Weights of a small image classifier.
Data: trained on microscope photos of single blood and bone marrow cells, 6.1 epochs.
Rows from block 6 of a small image classifier, named by matrix and row number. Rows with one number within an expert belong to one neuron, the router's apart. Each number is 500 + 25 x the weight over its row's rms, rounded and kept within 0 to 999. All counts start at 0. Numbers have three digits each.
Before each expert's rows are labels from the 100 images, of 14976, where the router gives the expert most weight on average: "top examples" is what is common among them; "patch colour" is the nearest of a few named colours to the mean colour under the peak. Only what is clearly more common there than usual is listed. The data: microscope photos of single blood and bone marrow cells. In brackets: how many of the 100, against the usual share in percent.
# router: router (model.blocks.6.mlp.router.weight, 16x256), inputs 172-255
# up: expert up (model.blocks.6.mlp.up, 16x128x256), inputs 172-255
# down: expert down (model.blocks.6.mlp.down, 16x256x128, transposed), outputs 172-255

# expert 7
top examples: cell type: plasma cell (39 vs 3.6)
patch colour: blue (74 vs 8.6)
router.7:496516498489497489522485517510510533461522482493515472474487513496489451520493512533533513510497488506469455496486489514485497536465547499480468468549500478536495496472447484513495515502502511494508540513462515531465513495538541501505490536508529465495
up.0:479505526482498511490499504494474522488510476519500462508472519455503451456437518502547496487496454542468510498472511503471451546504487492475506533504504504499490522496493465448497494469469468491471518524467481586512508512485533496495511529508513482474
down.0:487440516512523517459521507458503548514493508460504485562474456484489528442507541531486470484499484528512496504468466478485509510529482461505472527475486461469441512494469476480521492523486475494506510484482493499499501502477487478519514500485470492517
up.1:563487503518522488494489496522518457530450492482504475510503507482524499489491496555480501539523521502556534474521539475507555517460490510482499461520495567498484526505539564494487499541523499475537495482513474489487474520455508499518561491526472530486
down.1:519541502513498488454515470490478513513471516508496508529477516497478543462537489497517525526455483521510509548473545520472501517501474484495505528488484510535494531459498553472477459493463487535504495492491454480481507506457524497498499496516547505484
up.2:558497536488491494487528503526517489522435529485503554528501494499495542499510486513507506521490523507550484480537513548484540505482469522495507494481497534509500497557524563465510507500528510471514480466532462473521453530489471502524527497476465500455
down.2:550557521524524513490534485469466496505465531499551529529496518506497498516514491481523536519505453478488516500534511504505507467535483524541516523511474545488491510503453455496485504483508531507506523499490467449493540496526523475475499477522486512500
up.3:478516495478489464500500536557496513503480513459463517493515448505513449492510541524479509528496504494502479527488484523527531524462508544470519447508485537522501452474477500509517502467487513457515496531473548495494473493500478535505453507512521453514
down.3:477446490528489490554526539494514488463491491493511505542492530513504517480538468499486520446492493462553492482505504521490499509495511516484505453529512475528485530477525532488527477514523474471493505496559507465496491485468486475495526536462505504468
up.4:517494542530496463479468541495495494525479504501521496529451500540479521453493508484516486506533469508481510509515525502474502551531464499490528530496487517531460548511505522501483449489477505489519479511483464537530477532461482480498467521463533476473
down.4:509491516513472508517497429472472532481495471476484521515490504514460535457502491513520507519495464519500554484479508522507473501478508462499449524496467547480490537517515506489500477551496529523514497448457429498488475517473499498526545474460525571488
up.5:502496508486511499528481488523503497472521410507452504485487529454524506512441494557451517501490488478488508493514511505519498502467534501467487462489483535505512561478474521506516531558514522517536461473505466514507503495505555529522500508521550478480
down.5:497473505451459514487460551517477489508513505552457488498456474505482519506482507504469482517502505492520495521498490454495486506479481510502509517450506482550478480486554521544490468499492458497517495476503447536529468506500467527510527538463458468512

# expert 0
top examples: cell type: artefact (32 vs 9.8)
patch colour: purple (81 vs 21.5)
router.0:538495501509496514484566497445472467523478529491505513488496525516472525447513486475492513478529512508495546473505474521538516510504481496522515516507534499477494482515519473523490486488521495466529482491531487483479539492478494502503479486487471500496
up.0:549520523541527524511554537453492475498467503463455495522489521524480512508487479505473532467539523489550518497515486497485527495528483508490522479484526512525506478513528492516496491482481517457506478455560506466466509484481479532550507480524468493505
down.0:503481455506477518529482521508501469552502455533491490509478482491500478450508493480490508498525490489519545546521537490450481499458511514476537473473514490510496512491547516515475511480511469510525475496520482515499494503489515504517546523483522475507
up.1:516450489495494475481534520502497499508519491508506467554483498476505532472510551500516491505515513503475467476474496516505491529531499494465524506541490493475512454498540510469474512512483454493509529508497489507438496562487460503476482534459503501519
down.1:462501501543508523500519506533531543493464455539484488528451446535481510459500543476491498494501482531494508531470517479468495515500513506501518486495482538480451568458508490461474501524460495507488500499479492518476504539471523460474516492467523509479
up.2:502528465521485512448500451456502504501486521523526493504501487524511554463528467501505470487488525503531529480494516556514505473503509464522489526507511500474496528518534480487547484455542450500511499476519498478522504504485505515501534511468458535464
down.2:513530545544531509448459464516521513525471533435525558506507524491460521494482470537521511513471515471494474515493478514520465516520548507512450519477493507520529503503493546525478493522513516499490481486497493491474479501500480526475492468520482467488
up.3:497498516550531499513536541473488485541483526469493501502491518486465506497484507493500549484540515534486489491482490454486502486532467482525514511487506526494489490496529502506448499482491507484467491463517486499492521478499481471543499475504481527516
down.3:457476470503441504560495544518464444554539474528491508507466479451529464489478483460503515485504503461496531515503548493490460489496464518503516495460519497494467487472482525494515503470530465522507505497475495539485516478487517494524506518488509535497
up.4:495482530471506482456519534470503529506527498551508478511476530492466533511503501510555482498486536487479476504450516494533503548491511481491495536556532528474537507524552469479493477496497459468506514492489534525498481492468489508498495471476547513499
down.4:517493520486530486469520458518505480524499501517516488565469463543503534499469510474532491551528499485485514520476552500495459536541493464545530506496512506460450573457477500444494461512463475508541521447502474474487501541506513504467462538490513502496
up.5:495520462531454520493493514460495459481503539527483489478492487516465517444541498521491464534536536496531559475468494479525551525502484460499479524501525500483445489512535513476550461467505454486496486505523518448532529483452532494507498492455499532502
down.5:534517536509510518466445506528507474516493498479520527502496528491478483531480477507507476522441474489477508500512484496525457515512512518537453556468501525510499540487474545526486515502488489494498508510480458506513490485511485517472520489496497504476

# expert 8
top examples: cell type: erythroblast (55 vs 14.3)
patch colour: grey (99 vs 22.4)
router.8:474508463485457508477523534518507495516481500512472519487479505531459523498520490453506500510507510485494468519480446489457458493493501477496518482476510486476482548519483451507528483493476494554515548531509536525534527495514530458464473534494504493504
up.0:499560496522502457458508523498513483485509516524491531480545510433491531522449513494519518535521519517474462474462491496523505492486509503518512479523514526499517499502484473535509473460497495471490501440470522496475530472509516488488479489515476510486
down.0:488488551521481538511511538478488538485546550529498517507501475531494529500527533489524550538531500501530457511486546513523485534463480480489522471510543489462493545510508512467522483499534494480515514467491513449497496464484545507500464529473512489473
up.1:489478474493502501523502515489559493523503487523536525521510462508487508473451507514473506470496493506467480524511512502460467492469507520499487494481489540513449493479475508525497477488479514503492470507487503493502508548497482488517457468520450507478
down.1:463508490478528485482497508521512512489536494539488495524557447520493497493520549443491520523531514491487511510531495518485490539460508509535523494521524476518448465478523461491471526460510494466495468493508520527483504484507539471530463441513475477471
up.2:520514471539489510516526479497523509550475472506473531483509506529496475515467479500462527458521516515492558448515525495490510470488555495523485472494507514498504471528504502520526502491522518490497494473495449473481534541508524500515484466539471526483
down.2:519500475500495516513445513507546518513464494521508502489506497490421514493508493451510538485496555487505522528513518485482524532489527500509488453452512462530489465491494493474504493474530522528526477517481513524471492489558478550490515485481488522502
up.3:493515505564544499548518516519535507527455462503539496540562496537509564505494530498539498521517563500488461481526547451461482488504497503526501480502473503469497500502474480479514512512500480508496533511502508498483503531515487506492467483513436485495
down.3:502453486469501517512494514508513476509498481486502456499525487491496511498505502460476528507494495505472511515540517476452507483439510518509522495505504498514438475460492512495499547496480511463516492491512492513529506484468540495551496503495476509494
up.4:499500491534506477500494491511540525513479496476540530549492478475450511512501522470483486477503513524438479499454530488500477504520516498500481482443491547494535497514482554492497502541485503532467499508489461496540466522499484526502497472493499493507
down.4:498546434456491484517513453522504478534494485501492517503527460471542531506525507487433509478506556541502511511523529488521528492472505502490476480506523495503501462514489498495502512460498508481478499516507517489528496458542537514499512475558451457479
up.5:496504483493468485519507504493532497521534470502488489471476476444525509498475515493478485503508488539490442532496496487517503497468468462496493498501518522494483490534490529508526522472513489487521482457485469514506502509488479484570547499520491530480
down.5:497509478516494524468501507556512541531500527527463480474482485479489500527496507470471527487472534508484518528504516496489476520465487473521489501500517479468465486526511504504516448514486454510520543507475448498486470492546459531515433510524518517492

# expert 5
top examples: cell type: lymphocyte (55 vs 15.3)
patch colour: grey (76 vs 22.4)
router.5:496500482537469493521504491518533521494500475496541471537491495509502508530536506485546480475492481493460482548501484511506466501443511490490499515464529490488496530500561520487504504518502494500522553492506466487431535482553511459474509548481517508449
up.0:488482503509469526527484487505487535532534507552453489497472533492473495468489505536495487463470528487504524516532491514472445554519458519506515501512489526534504498562520479503477473555478521463543507485489511502497480503495523516507465458515484502509
down.0:483497531477523493508501545439532501521509555497488505511502452464483529488530546490473535538524491491542472509491496486524530464539503516472514476516487478509502506463492479542538478517489445512552483482534525446521497527490508504500488492469468460498
up.1:516486497507469502535466505494525508510471504497488511502491496474481469503458525490470504491526519499504502490505521528497481504503457485489468484474506536474502512499507505469500489495524486543513489500489457489543459516503464522477488496556472502472
down.1:493484444522483471557512513486500535471488521512497520500502463526476510475501512484474520470462468506470487517505492525536460468524473500514484490494449446489538477465479464523467516511504466496491469492529545514486487494513486449510473512546554477531
up.2:501476529492529489502472486430503542504517490535474482513486518504487503505487506546508480451485520492472484537534485486484502516542414504460484506503514504497492489506545486474477455511517545463505534494526514528513492471533506509487492475523490525480
down.2:491495473457491500495476548511522521514496516476481482466505433490491510485519514456466497549460533495493507508488486445519513501474510541534493489496513461497487479546500511489520486525479436550509521503511501474524527510476482484509488509500476469518
up.3:517504532508527491552498520515496454513508542481475534492489496506487519551469467488484520549512477501490507476517516480520486465514471512463497456508474518499511475467445504554531527513491454537474452520507498428517476449508463516514452510514502485552
down.3:494464487500530481488466541530463520470468480494473533520491475496511491498542489479477556500511506479510503489512493521536498510500483490507509452513475488476505473483534510509495519521502453524496505508520497473504496498496478518490447519466489456517
up.4:531499501514469514543465518492444488534450490513489466524475497515527473504463540526477487456512505486513533495506529486480497512498459484476453499512535518517458502470540514499489446556499472521515474522489492465518469465522483536479473468514458537489
down.4:457499463565507508514531461493504545508479523483492496522457472546469513535474499500484530463475497460532528512505498516506500496515496493499483477511484493492492497515489462542486536538515478472531487460479523510490502478516498498547460517504549500510
up.5:512523489510463497480512478507423533502523540515484525487476512486467498533465459507513488497513570494504534508522478477508514542457506515484526471477506502544513490515509493514475493510533523516460452469509515505497498480472536513499476464480538446508
down.5:519460483449530473498520519468514491512495508493512504509472492497491540492491533468475504521488467477531474520510497470557546473535538493526489518506530482511522532497464519498490489527494430513553482481543490464505499497477504494516531497478447517519

# expert 15
top examples: cell type: erythroblast (64 vs 14.3)
patch colour: purple (94 vs 21.5)
router.15:495506513500531463527488463460515527513473496460495493514511482497518464511500482504483499481506484509472528484547562519496518491514468491484445510487452540485510458507470486527488505465538498493491485529477505485499457499522441542541512494526489528492
up.0:522494508507522472543493497470556489463502511497504496485521476508496485550496533516484485507506507484467508467487578497498493511518483475523491502487500542516461500516484482488542483487483477509513457481525558493558467516492490531533514502490454578508
down.0:462481495538539489507527517496517493441510481475498515537513452486543529512503526471508505460518513525482503488450510494498490500538479493471535478530529502500425493492491457466533501538509456517470493506495532501511496487513509468532479552480507490491
up.1:491528504515468499493510530539468499522517541548505491525514500508500505457495489471522483519484506524501471514494501502460482533525482490556559508527519467504465488500525483458479504504498467505487502512504513490475515540477534489480507497458478482485
down.1:472499472517504515502500493484451468529498486531506529513500503522547508502513479452530549460515520503501515495498544493487483472516479510491514529513536478505488454470530497531477518452514501505456481497484539538512539499496539465489451511447501464532
up.2:469533508529502492473524482556463513523508538449505528527496494507528501488551507503507529483484473540498491519519513452524500478502461521523486496507492535486527470518506473532480531502531529535465507525477455461469479486461463500497510484506483472507
down.2:540485516542513504498489484415557529486501512464513467499464490535497531506508498520497454545487508497507510508480480460463477487494489523519470505483482506482490530516496500478499497514474479538529512500525479483469478495499456500514513459510509516477
up.3:485487510501536502482497478522497498514473518473533516524512475514513518503503466509492506483454493522496532525508526496509493484496477489518451527488471526485530489543470494504486529520516505522479504509461459442469481506477459516520506489508496483520
down.3:521477507514513500500546505486571530500508510495496506514512446529525525512486533502499455538482510491533506537477498419471499494503468497519469505493477527471464522505474495477518495564486456513511538496525454491468487491477465526506529482494525514490
up.4:465493499507516501516510498498469479509529530559508517522507499523472504479505501462485522471497515504502486477491487500497506502484518498507501512523516418517487501484529494507461499479466497478489537481509520557469512559487482474462528474462502475502
down.4:501511507519487528507432508517459453482501513531504493499538545552495474510455447498526557481519499521477483488523473562481499505468523510490497482532539488544488510486548551488509472464494527491487490456509516531526507481465492483505548501462498481481
up.5:474492518489546492466496451487502495508481513477545465518536448531519502517482516499483517493491485482468480503500552488480494500495517499476447509509509488510510477542495476502525531472520496521504527522472459491505480512490447522492492476487473493519
down.5:501463511529494512502530528488526512455502505495496518527468451526490509498465548495509451486456522524509530544454493466480443524508511490487460495487489497481480554511491479440465490535519446527518528500548487507468485529487461495519517510498517511509

# expert 4
top examples: smear: peripheral blood (38 vs 16.2); cell type: artefact (31 vs 9.8)
patch colour: white (55 vs 21.6)
router.4:501480512521477493457495499542493495505465557547475493502498507514477515463540498504462470555516486492479464509471459486506479494470513480473506493445500518493512541498490500495489468465468507541513503531521489516503538479519539499463492552508550485516
up.0:525499540536458511544524481511463511510472528465526515503512562495470504520523509499470552528477507552518483471526498539521523466473527496480535530494501469558504486536461517501492546495489479478507451499507501501521545514472480476515497458468560467509
down.0:487537453511485500491511497482516502530471491503501523496524494465473474489473482481457487508493501485509535521500497495485492522529491505513544532525487481513514475477476474525521488473495484517533508483488473520483480476522520521478478478536479479535
up.1:525531500487542485506529549463498543520508482484498497521549558479546471495482483519488490510507496486498467443542491469492517481503539542505504510464504533460508539510500531509514538509512531502496528479512522509509522498464513471494573466538499477519
down.1:510486503530521494505478503506544509512461521531498498518540526521509515479522508461547498477536522524497488488517513499472486470494506482527502461491473490474472479470505475492501478465477498508502475490535497515502517517529514557509461466526477471483
up.2:504535537516548495489515490572518488514496509498540536496518537481474518481482521518489538519477507512483495469487513519508474499507503475513474503493446483489511532531455527552487499486451474514484511501475462482473555530490468484488525510510525484506
down.2:517488478456501500504505498478479514515470526519502466492476510494472478518485506540487519527532471479505520484531455533496515537471493542525480494498517474532544474513514465543496523481494490424536518484474548534466478493503491488493495488509495482506
up.3:519523530484535488481521493513523524528532537509544530542497514478493524531490508508534493514503520540477487483427534483494443542561499473518491489513507516478474523490467476489492459498468496522457502463467528471477516502474488497475498492514476521524
down.3:494521486515495529526508480512457499515548509524543480527492520479459489526523511532522490461499489514466513508506473498466451557472448492518521476470507486514498530500550488496445526529490455470542509462479524521509485496488486472524518480496512495504
up.4:503476526507456474506511517471495516528512458493484501509510486462534529485509446494500495449475498493500454496449495473488514488480472466526483544502490530494542479494459502541513494494500498506527495486494506506497519526500531498490483493527516493490
down.4:464545510512487505495497529467476553481503447498519471454492496475496469481517533468491505487482506472472541538486504501484455536526488547517482525527458535464474484507544488489504483492460455547510520487489483485518487538471507530499474498522484484464
up.5:451482484487490496452477473502540498521483480535483509519506491449490487477489535502514506484498512486509484512537539464517462507540507511483520485463504552467504512485537548482483490490473488534479514524492453497539494492508482529496480499531486511474
down.5:502467496495502500523513509507492485493535457528519463510488509485518458513501511550529521518506502472509485489542501525503502514444492536528522475522507519496503517530525544509499547500515515450478481492467533487547486495476545503529509491497473498485

# expert 13
top examples: smear: peripheral blood (100 vs 16.2); cell type: eosinophil (85 vs 4.2)
patch colour: pink (84 vs 24.2)
router.13:471506506509441508453483475540483480493482539535507501512496470516498511478516531489514511535502500512476458508504424495503457499501523481490524519477534500513502519437507473518480472467507501544476516520525496488542512478544522464483478543464478472495
up.0:495488493489481517460493451503478492481537506452514494510484535482475477516428529516532491491524498460471509522492509495532494489546504453490452525451449505488463536486481490519510508486494500511489515516458482486541495493539450522510511522503507526490
down.0:456479475534469500505511472539525467487485478515539483500506460534493481476538518478485468472490507552504504513518545510510468497462514474504508502480495508487493482512521514517502479496500528550495514465483480516513529521482474498510512468499490544522
up.1:474463530530507481545507477504522519503523472479494473515536530483513498500446505529492483452520551511460536523508519475524484458474473543507495483497497514479491503552473523501466534506556512507485456466532495466470488513472499514538501478502542484479
down.1:477518503507464524451502511499515511519490483495537530461556480505525412481539515521526512535485505519506469509483475489479473537496504520484487513480485502464515488464493495484489501475503508505506500473489476563534572467518488476490496530544473515460
up.2:484485491488538495491495457479529436515479526516506536555510484462507521503502505477467527528549465499521553474536501509478508478495495514486452500492491478500498521489490531523501499493485475492544528521523456486470447517457502505529486456507478505469
down.2:483521512494561462489521490539526503505512504500517536467535517486479508553494528446492532518535477527489504491466515487533516508503504536500509488477489454510494517506491467491480510523441494545503471486519525480506510494509470479487506499479526531522
up.3:490509512506488495506548512518469548496497456508517469533422489522526485485513469489496520504506509524450532459513488500513550531486435562472535484526543518489502496507487502527497507509529519495496482526499493493470484499487495554510500494503465466499
down.3:498540532456505520513490500474475487490515517511537506484461540526496509496461499487501507435457518476549539511515509488517472516552517498502505462465497514512481456556504516531532533486547475474507486513475483491473468480500526459525485471518513501454
up.4:492497485503506512479485471518514468512447486509503482510509508475499546515510491495480502492490483522511523484531539530519522491546476447505459529516473503505473498557510521545467451478564476472520493511504526506431459497521512510528490484508507531525
down.4:540514561499543524482464517532522534503554529490559476507542522502494491504444475451498524535490517518484475533498518469511524458470526515508530508544480471494499485477468509485484500524453495481506494492518520564503538490480519497487520510502532513489
up.5:486478524495529506498496535499496537504538532481469455481510542476522450513463507500505501480500527521460529476488501457458522531526466529520498500503538492477501437498538505503490496510458527484503523494520481541523520506485463539463532460494505517543
down.5:454501494511462544501517461478503482557535491494515508459483484502468515508501502469518471469471488488523519500493492530478490504513475523509528493470482487524492532508503483515504508476478526535514502559483512537516515513513539505524504537531477467517

# expert 2
top examples: smear: peripheral blood (97 vs 16.2); cell type: myelocyte (27 vs 4)
patch colour: pink (83 vs 24.2)
router.2:527488516503430469472468519536490489487500508496489504500503503482491550490473521447502501487459539492520454524475457494524499495508524507458527499499537473543481530483483479527498496468472464553511528468538521495521496457540499481487467533489529457505
up.0:483468503517498452484490543536535521526441504507504486567518464480488533475468516505467488497503516515477536507511556474495492486494478498458481512486481506541490504517511556488510517504494464522501501507527462495506450525496449537497483462480487477464
down.0:446503539527524513513508479516484541524490505494471507488464498476484478507457503463482494492499542504527494461516496412504504481477511507482517464472535500500500529516496526479542511491500485475447500548500529502527522510454481536509482485514500488500
up.1:549478547506520468495515500508453499523516525524504470504480513477543503457442528493498512505532500503483456483463507494493496550492528483492509478523514517549488487494470531526482483520501521480522487458487473511518507508478490522519458452464503458455
down.1:482480453491469448538538503500467499483519469504494479492501477510515504508499497500485502511496505523496516523492478507478522497460502511476484504549493487461513485482533478479487504530493452522524515489517489474495513437527504456486490497542524502533
up.2:509445492492538511498516517530532507493456499512506498532490451517520510533550479498482507468509482523452505492526547505505535486483504488491514514492525512498471489525526520467497505527514493514471470449492531516499468544475507496539509438495474533482
down.2:487467494538515470515521516510502529504469504480501446527491512492506527466519479501519497517451547535529484497500512496490527480498512459493470477509511446476476493531525554483497542533520506551527497494459458456499502538449517516470485476529494509488
up.3:488451490489510521505479474471502514525520532521506460519503555506461471492488503526510477449525462505465497519499531556517481508531478477461419523493510501521496485498520517476500488510509497487467551477500494534492539528528469491500542487483457533470
down.3:501506506505522525408469509521492529499509510483525513500479511497498528467512503558526509508458573482520488492472486537493481466526493498521500518463486462511490509528502459481487538508499546565480486479465510509467514480501535483495503485519478494494
up.4:485465496538516507508532458514500502549456508494546486539527479481518521506531472508467522477521515520522477499511547506523524444473497472484469459513468487504478531512528508497516531509527466483490529462465511482463504511452492498513528479498489483478
down.4:507457453559500481512546469494494518491448516498485511515470454529542523474491480492498507500509490529514484489512489481498544511485542478525479477483505474500482480533523501482514501482502505516526477514473507484471497521480494546497485459530476506473
up.5:497470521535495516495540462527476456494474510472525508507530511486513493459510523508492556489482528506522472479506507543511526477474520505501440483517470471473475534500477524503551474504491487471509530475460515507481519488506477491509543483511533485477
down.5:526510452517493470509562514505480490482475493487519511487498488522501506521471458532489555488520491466497489497521449519522542460484522485518505485509493473483501489498532502501511507477506506520497469483447552526457497496532505550500470472509474505482

# expert 9
top examples: cell type: artefact (97 vs 9.8)
patch colour: pink (72 vs 24.2)
router.9:525561456501472511467509473475541508508550473512465513529515475478477575509489530526493487539465475529473488519515499524555460493535533510525528533501494478491491504491559516493487531481541483525492478476546517478511489555525496449487497464514526522532
up.0:467510525468533478482516470533513513518499503513527505525473498439514497489535506499447525486494486510483496482513561480494489486487469464454418473488407509481504488530508548500518519502449507498470488487455475445480500526526421506510504483502494491507
down.0:542505475476523521477517534482515493450487552487527447504541500502471477484508497499471529493509491476511524493501503503508521497487516479497472510451501500506480485510494468484492510437494443533547474468487514498502543496513486476511567448463483518496
up.1:529486522491482480482482476521523529473497480525540481482502509500491484491488499513540456507506506511473450514462505543486465517540484490511538512486539505520491506525452488440537437474503532492456554539505528510503493490542496481460545532481507497462
down.1:474518536488490533556482521542524499510498501501502528486486518523515519493494483455516488482481526543480503528472526470481478524506516502482549463501541541481479485535507475478488492474519538506511503515528542515500547470502471509490542481503476479494
up.2:507515513521501492494525494475515482460533491498524510488484530523539526496506472509506456531532530510501529467482510536489489517489497498503502504535539582502473544482538476468507436551525474496511503476480482467507491529483557537475482477500486569526
down.2:511506526510432460516497484503501525528498475543482495499465508562540533487508547514537457522495518504466484473483483479481504465491524482513480506488484445497507501475517526474471471496504528461504498479483507496514524504426523459546474496496515476485
up.3:500473533531506505496485496444489565492539521509511448516468520532484505479523546522546506492514512522456463519492473513494481562494456504500477548506528508513503507489494492467486500508539480463537496517477503510469451495504463527477525489495513474491
down.3:484506520506494507492491507496497484528457504500533497487489467533545552517478524476496491468540502487494485499489496483505486493483511545484510505556538487536464505458521494492458517484470530474457505527501460541507520502484537459519427503521533516488
up.4:448514498468479518455505457560484509524536521489488505507505473498481563509475551522507525485493521493464500510517509482512461497461499510479479516544446480497476462517542501501479550465528495513510507513493512514482483475481471507443439479484490487533
down.4:507515492492527537485487524477498471478517498465462463517526490489492506514548498498505484494523456520546497488526509471478522505486502488507493485483521475497484499465529520465502485504515436519541473467514491469515495483496488475504510489450478530501
up.5:484488514525536505486470520542509477530445555518498495526481509563514491502496527464484553494529501521500538546513490536509524503492467519489472491513516477504479495507488506515491487526512524506488506517487524473497467519497465572491527503479512516529
down.5:468487499469498486483547491498485480486518503515546513477470445491521505519507495488519510486554527515471509486495505541481481484521484461468500529525482515483504499502491469507494497463528499480499505499493515518502513503499522479510519518521503541476

# expert 14
top examples: smear: peripheral blood (79 vs 16.2); cell type: platelet (46 vs 1.1)
patch colour: pink (71 vs 24.2)
router.14:480535498481505486468468505506537535499497522490474475509523491528451530536512470461513494518491535479493518509475471504518450475473555489500518478528501472510491540463520493474503498514503515510540500519514529483536501474479539505475498524495478487506
up.0:511506509501521494526484528509476454521496471453566508517504506477523483514498501554540497544517493523540502522525529506512531530516489480499489483498498547466502468517461502491442513498496507452514510467482489476529486521495482495543508444517514488508
down.0:505466480492497504538497495485490510525455469497526483506518473482493581519484524501484476523470486534488468507523522487482495506494496478520507501487505516493504464494529493490468484531509467471488516527483523514495491506470489497505489496520516498527
up.1:487484493524505512498464487462535567532450509485526507534511469542421543479523476503492499513455512481519513465486504501507501486501552478537469475505493476522514524510502511490540517541542484500545495536499521481506487564480475502498507523502496525462
down.1:483489529498547473470475490521487537469497506509498503490517503484517493502506494487518500473517494490484495456505479495539518519518488507454513523522476491527516474556470489495517525486499533494446511524501489494485510492587481507466495543484494490503
up.2:522432476506512484531511450489497491539490505486525478518483472494499524509499554491486486500502486507509482503504523499488502496520487460481460497487474539491478532515478518472514509482567540485464529526493494520510457535481487522524473528493524542458
down.2:503508482469497468480524496517466469477496488518507497506493523472505515534523502532466493547496511469542497499526511524545503472508477480526563492506546510503501504481490499532518474529513478520511442482474541488526480543466501501493476465501498510491
up.3:533471510541480538493506520472517494490436500473483457487497526510481522500469487515485487519516474477485506500529525484507511477481484497501475511460507526494512546457454524479512445512477487522464508505488531502481536502493460525498521509538470518467
down.3:536518491473495507538519486525500481464501495484521495500484506447538534527520496515491508462483540529492486482438509483534541489538487494537499498533542519515451477498488477525518542535510509527489466448484505471490499490503491506517518533478504493524
up.4:502512480460485462519509480478489478470502503437546532513477463489543472457493507541517471509526477543478511466498552551509511526485513483484483453479515540507479499518447505488485525496533498563469493482464523469528480524481500547463486491504486502488
down.4:545452509476496514496508478496529489501503505499542511514527495509506532487486470467501501519534475485459471532524512507474517518499532495508467498482532511526461518447480541453526455520499505538488515531541489481489452536517544525508500490449533494509
up.5:502516478538448507535463503484529519521436497470493510495519496513486550497535512463467494512499533480526525486520525474474499457472507500518523440510502502486498553502492490474534464528544517523507477484512472464526516528500510511485521510504468506484
down.5:513510524482503455468466524514490506498507466473489519467509516487522449481543465493497524472494489507477464461491548545531496475487505536501484516479514508496522497510514503522507522497509572490437485485489537512495503483543479544455521509507490506519

# expert 11
top examples: cell type: lymphocyte (58 vs 15.3); smear: peripheral blood (49 vs 16.2)
patch colour: white (78 vs 21.6)
router.11:493491487476437504467520491524509477478501510516484493431500509525486566460522511474482496527493492513517473513503410486485482491488521500515549526470467474499499536524491469517508468485469488514533491550533501476544510456536528466503470562517503491500
up.0:474485491527463512502527514533510505554534500464515463482493487482525570528500497464483515516475533539522477496496506440495488466492483512502495513514501510472497510510529494514535514522458439518506500519471475479481509476472496488562537515506460479516
down.0:500496501496513494450492503521533531552508525480489487501475527499489517510468476524481492564503485489492475493517481469446466476480508518489453493528487493476485485478462452511512536520464463503482507446528481497479525467519492465480486484490545494523
up.1:516460487549541426484488506491510522494483469530509464508518475532496478526494435521520468485495462460467551513478499486486515518525518502479441484516463508508486497488462503507499512541542525497514503477520521534467483538521503523536513471518524529450
down.1:502531545514466505455525551500514544468522509466502489515524454478507478460497502497463502491516523501507486493513521444553516517489527493504499477443556477528531498492512547515498522478498529517463497478510556484533485521469496527530492512440455480516
up.2:478493486540476531494506510528502495545507514503493514525481457461489536506493493503507482514498526545530477481470489475502483468495493478480513494489484494483508534514513466492511503506489435515480464520486477465498506493469465484527505505519467497502
down.2:507503487506475497469521476526536498527485508497497479467488487506508524485459464523498466529497490534467512482484502473493472496510498463491444485500485514463492496481508468501510487523459482485504518454530481501466520488542491461489531447508552509528
up.3:484500498544504489511510534501494494521484516505533467519487481497509443494487511474502490474478538520481535500515512473494419521482485525538520496504562481527481452504503477515474455500515504446510490541456463537471523556501492512505509464482509500507
down.3:515499498505496472494520459456532470491546494489527504510500523502469480529494558471483486480501506489485532539485513484494475506504482469504509490498538512475511568474434512522462469500522479476498488521515506494536537513496499461503470470504480501506
up.4:483505453486532480461482527507489488484505504451484453475512488499541480484521502559523481495469492472457458466486488467491450546504543536515514513525466487500492431444472474500516540511485480484531482477505484469493524492479532506478473466470468486507
down.4:484558453487498493538511474482490443508484522470484558500536500465498462512457475512469548438531498501544528524485488498516479514457504470541487478491514511521555468470527445522480525441480480528491501474481496491514546498543493505507487522507489505542
up.5:503490472524509520486531481528464480521531471470501484511488481515527514487532498511495487505519525545540509476496491478491508481488505467490522468525467491506452521522506485476532505530470441518479514471514501442487514509455509493547511508484483483508
down.5:510512524539519469494510467521504540534490508498474473511480493510473542529457495542506475550525487532459473474513501483494518495488530508511479492521469546477469518454486453490506520553496473477464517443526485502466495454505460466485507463490510525540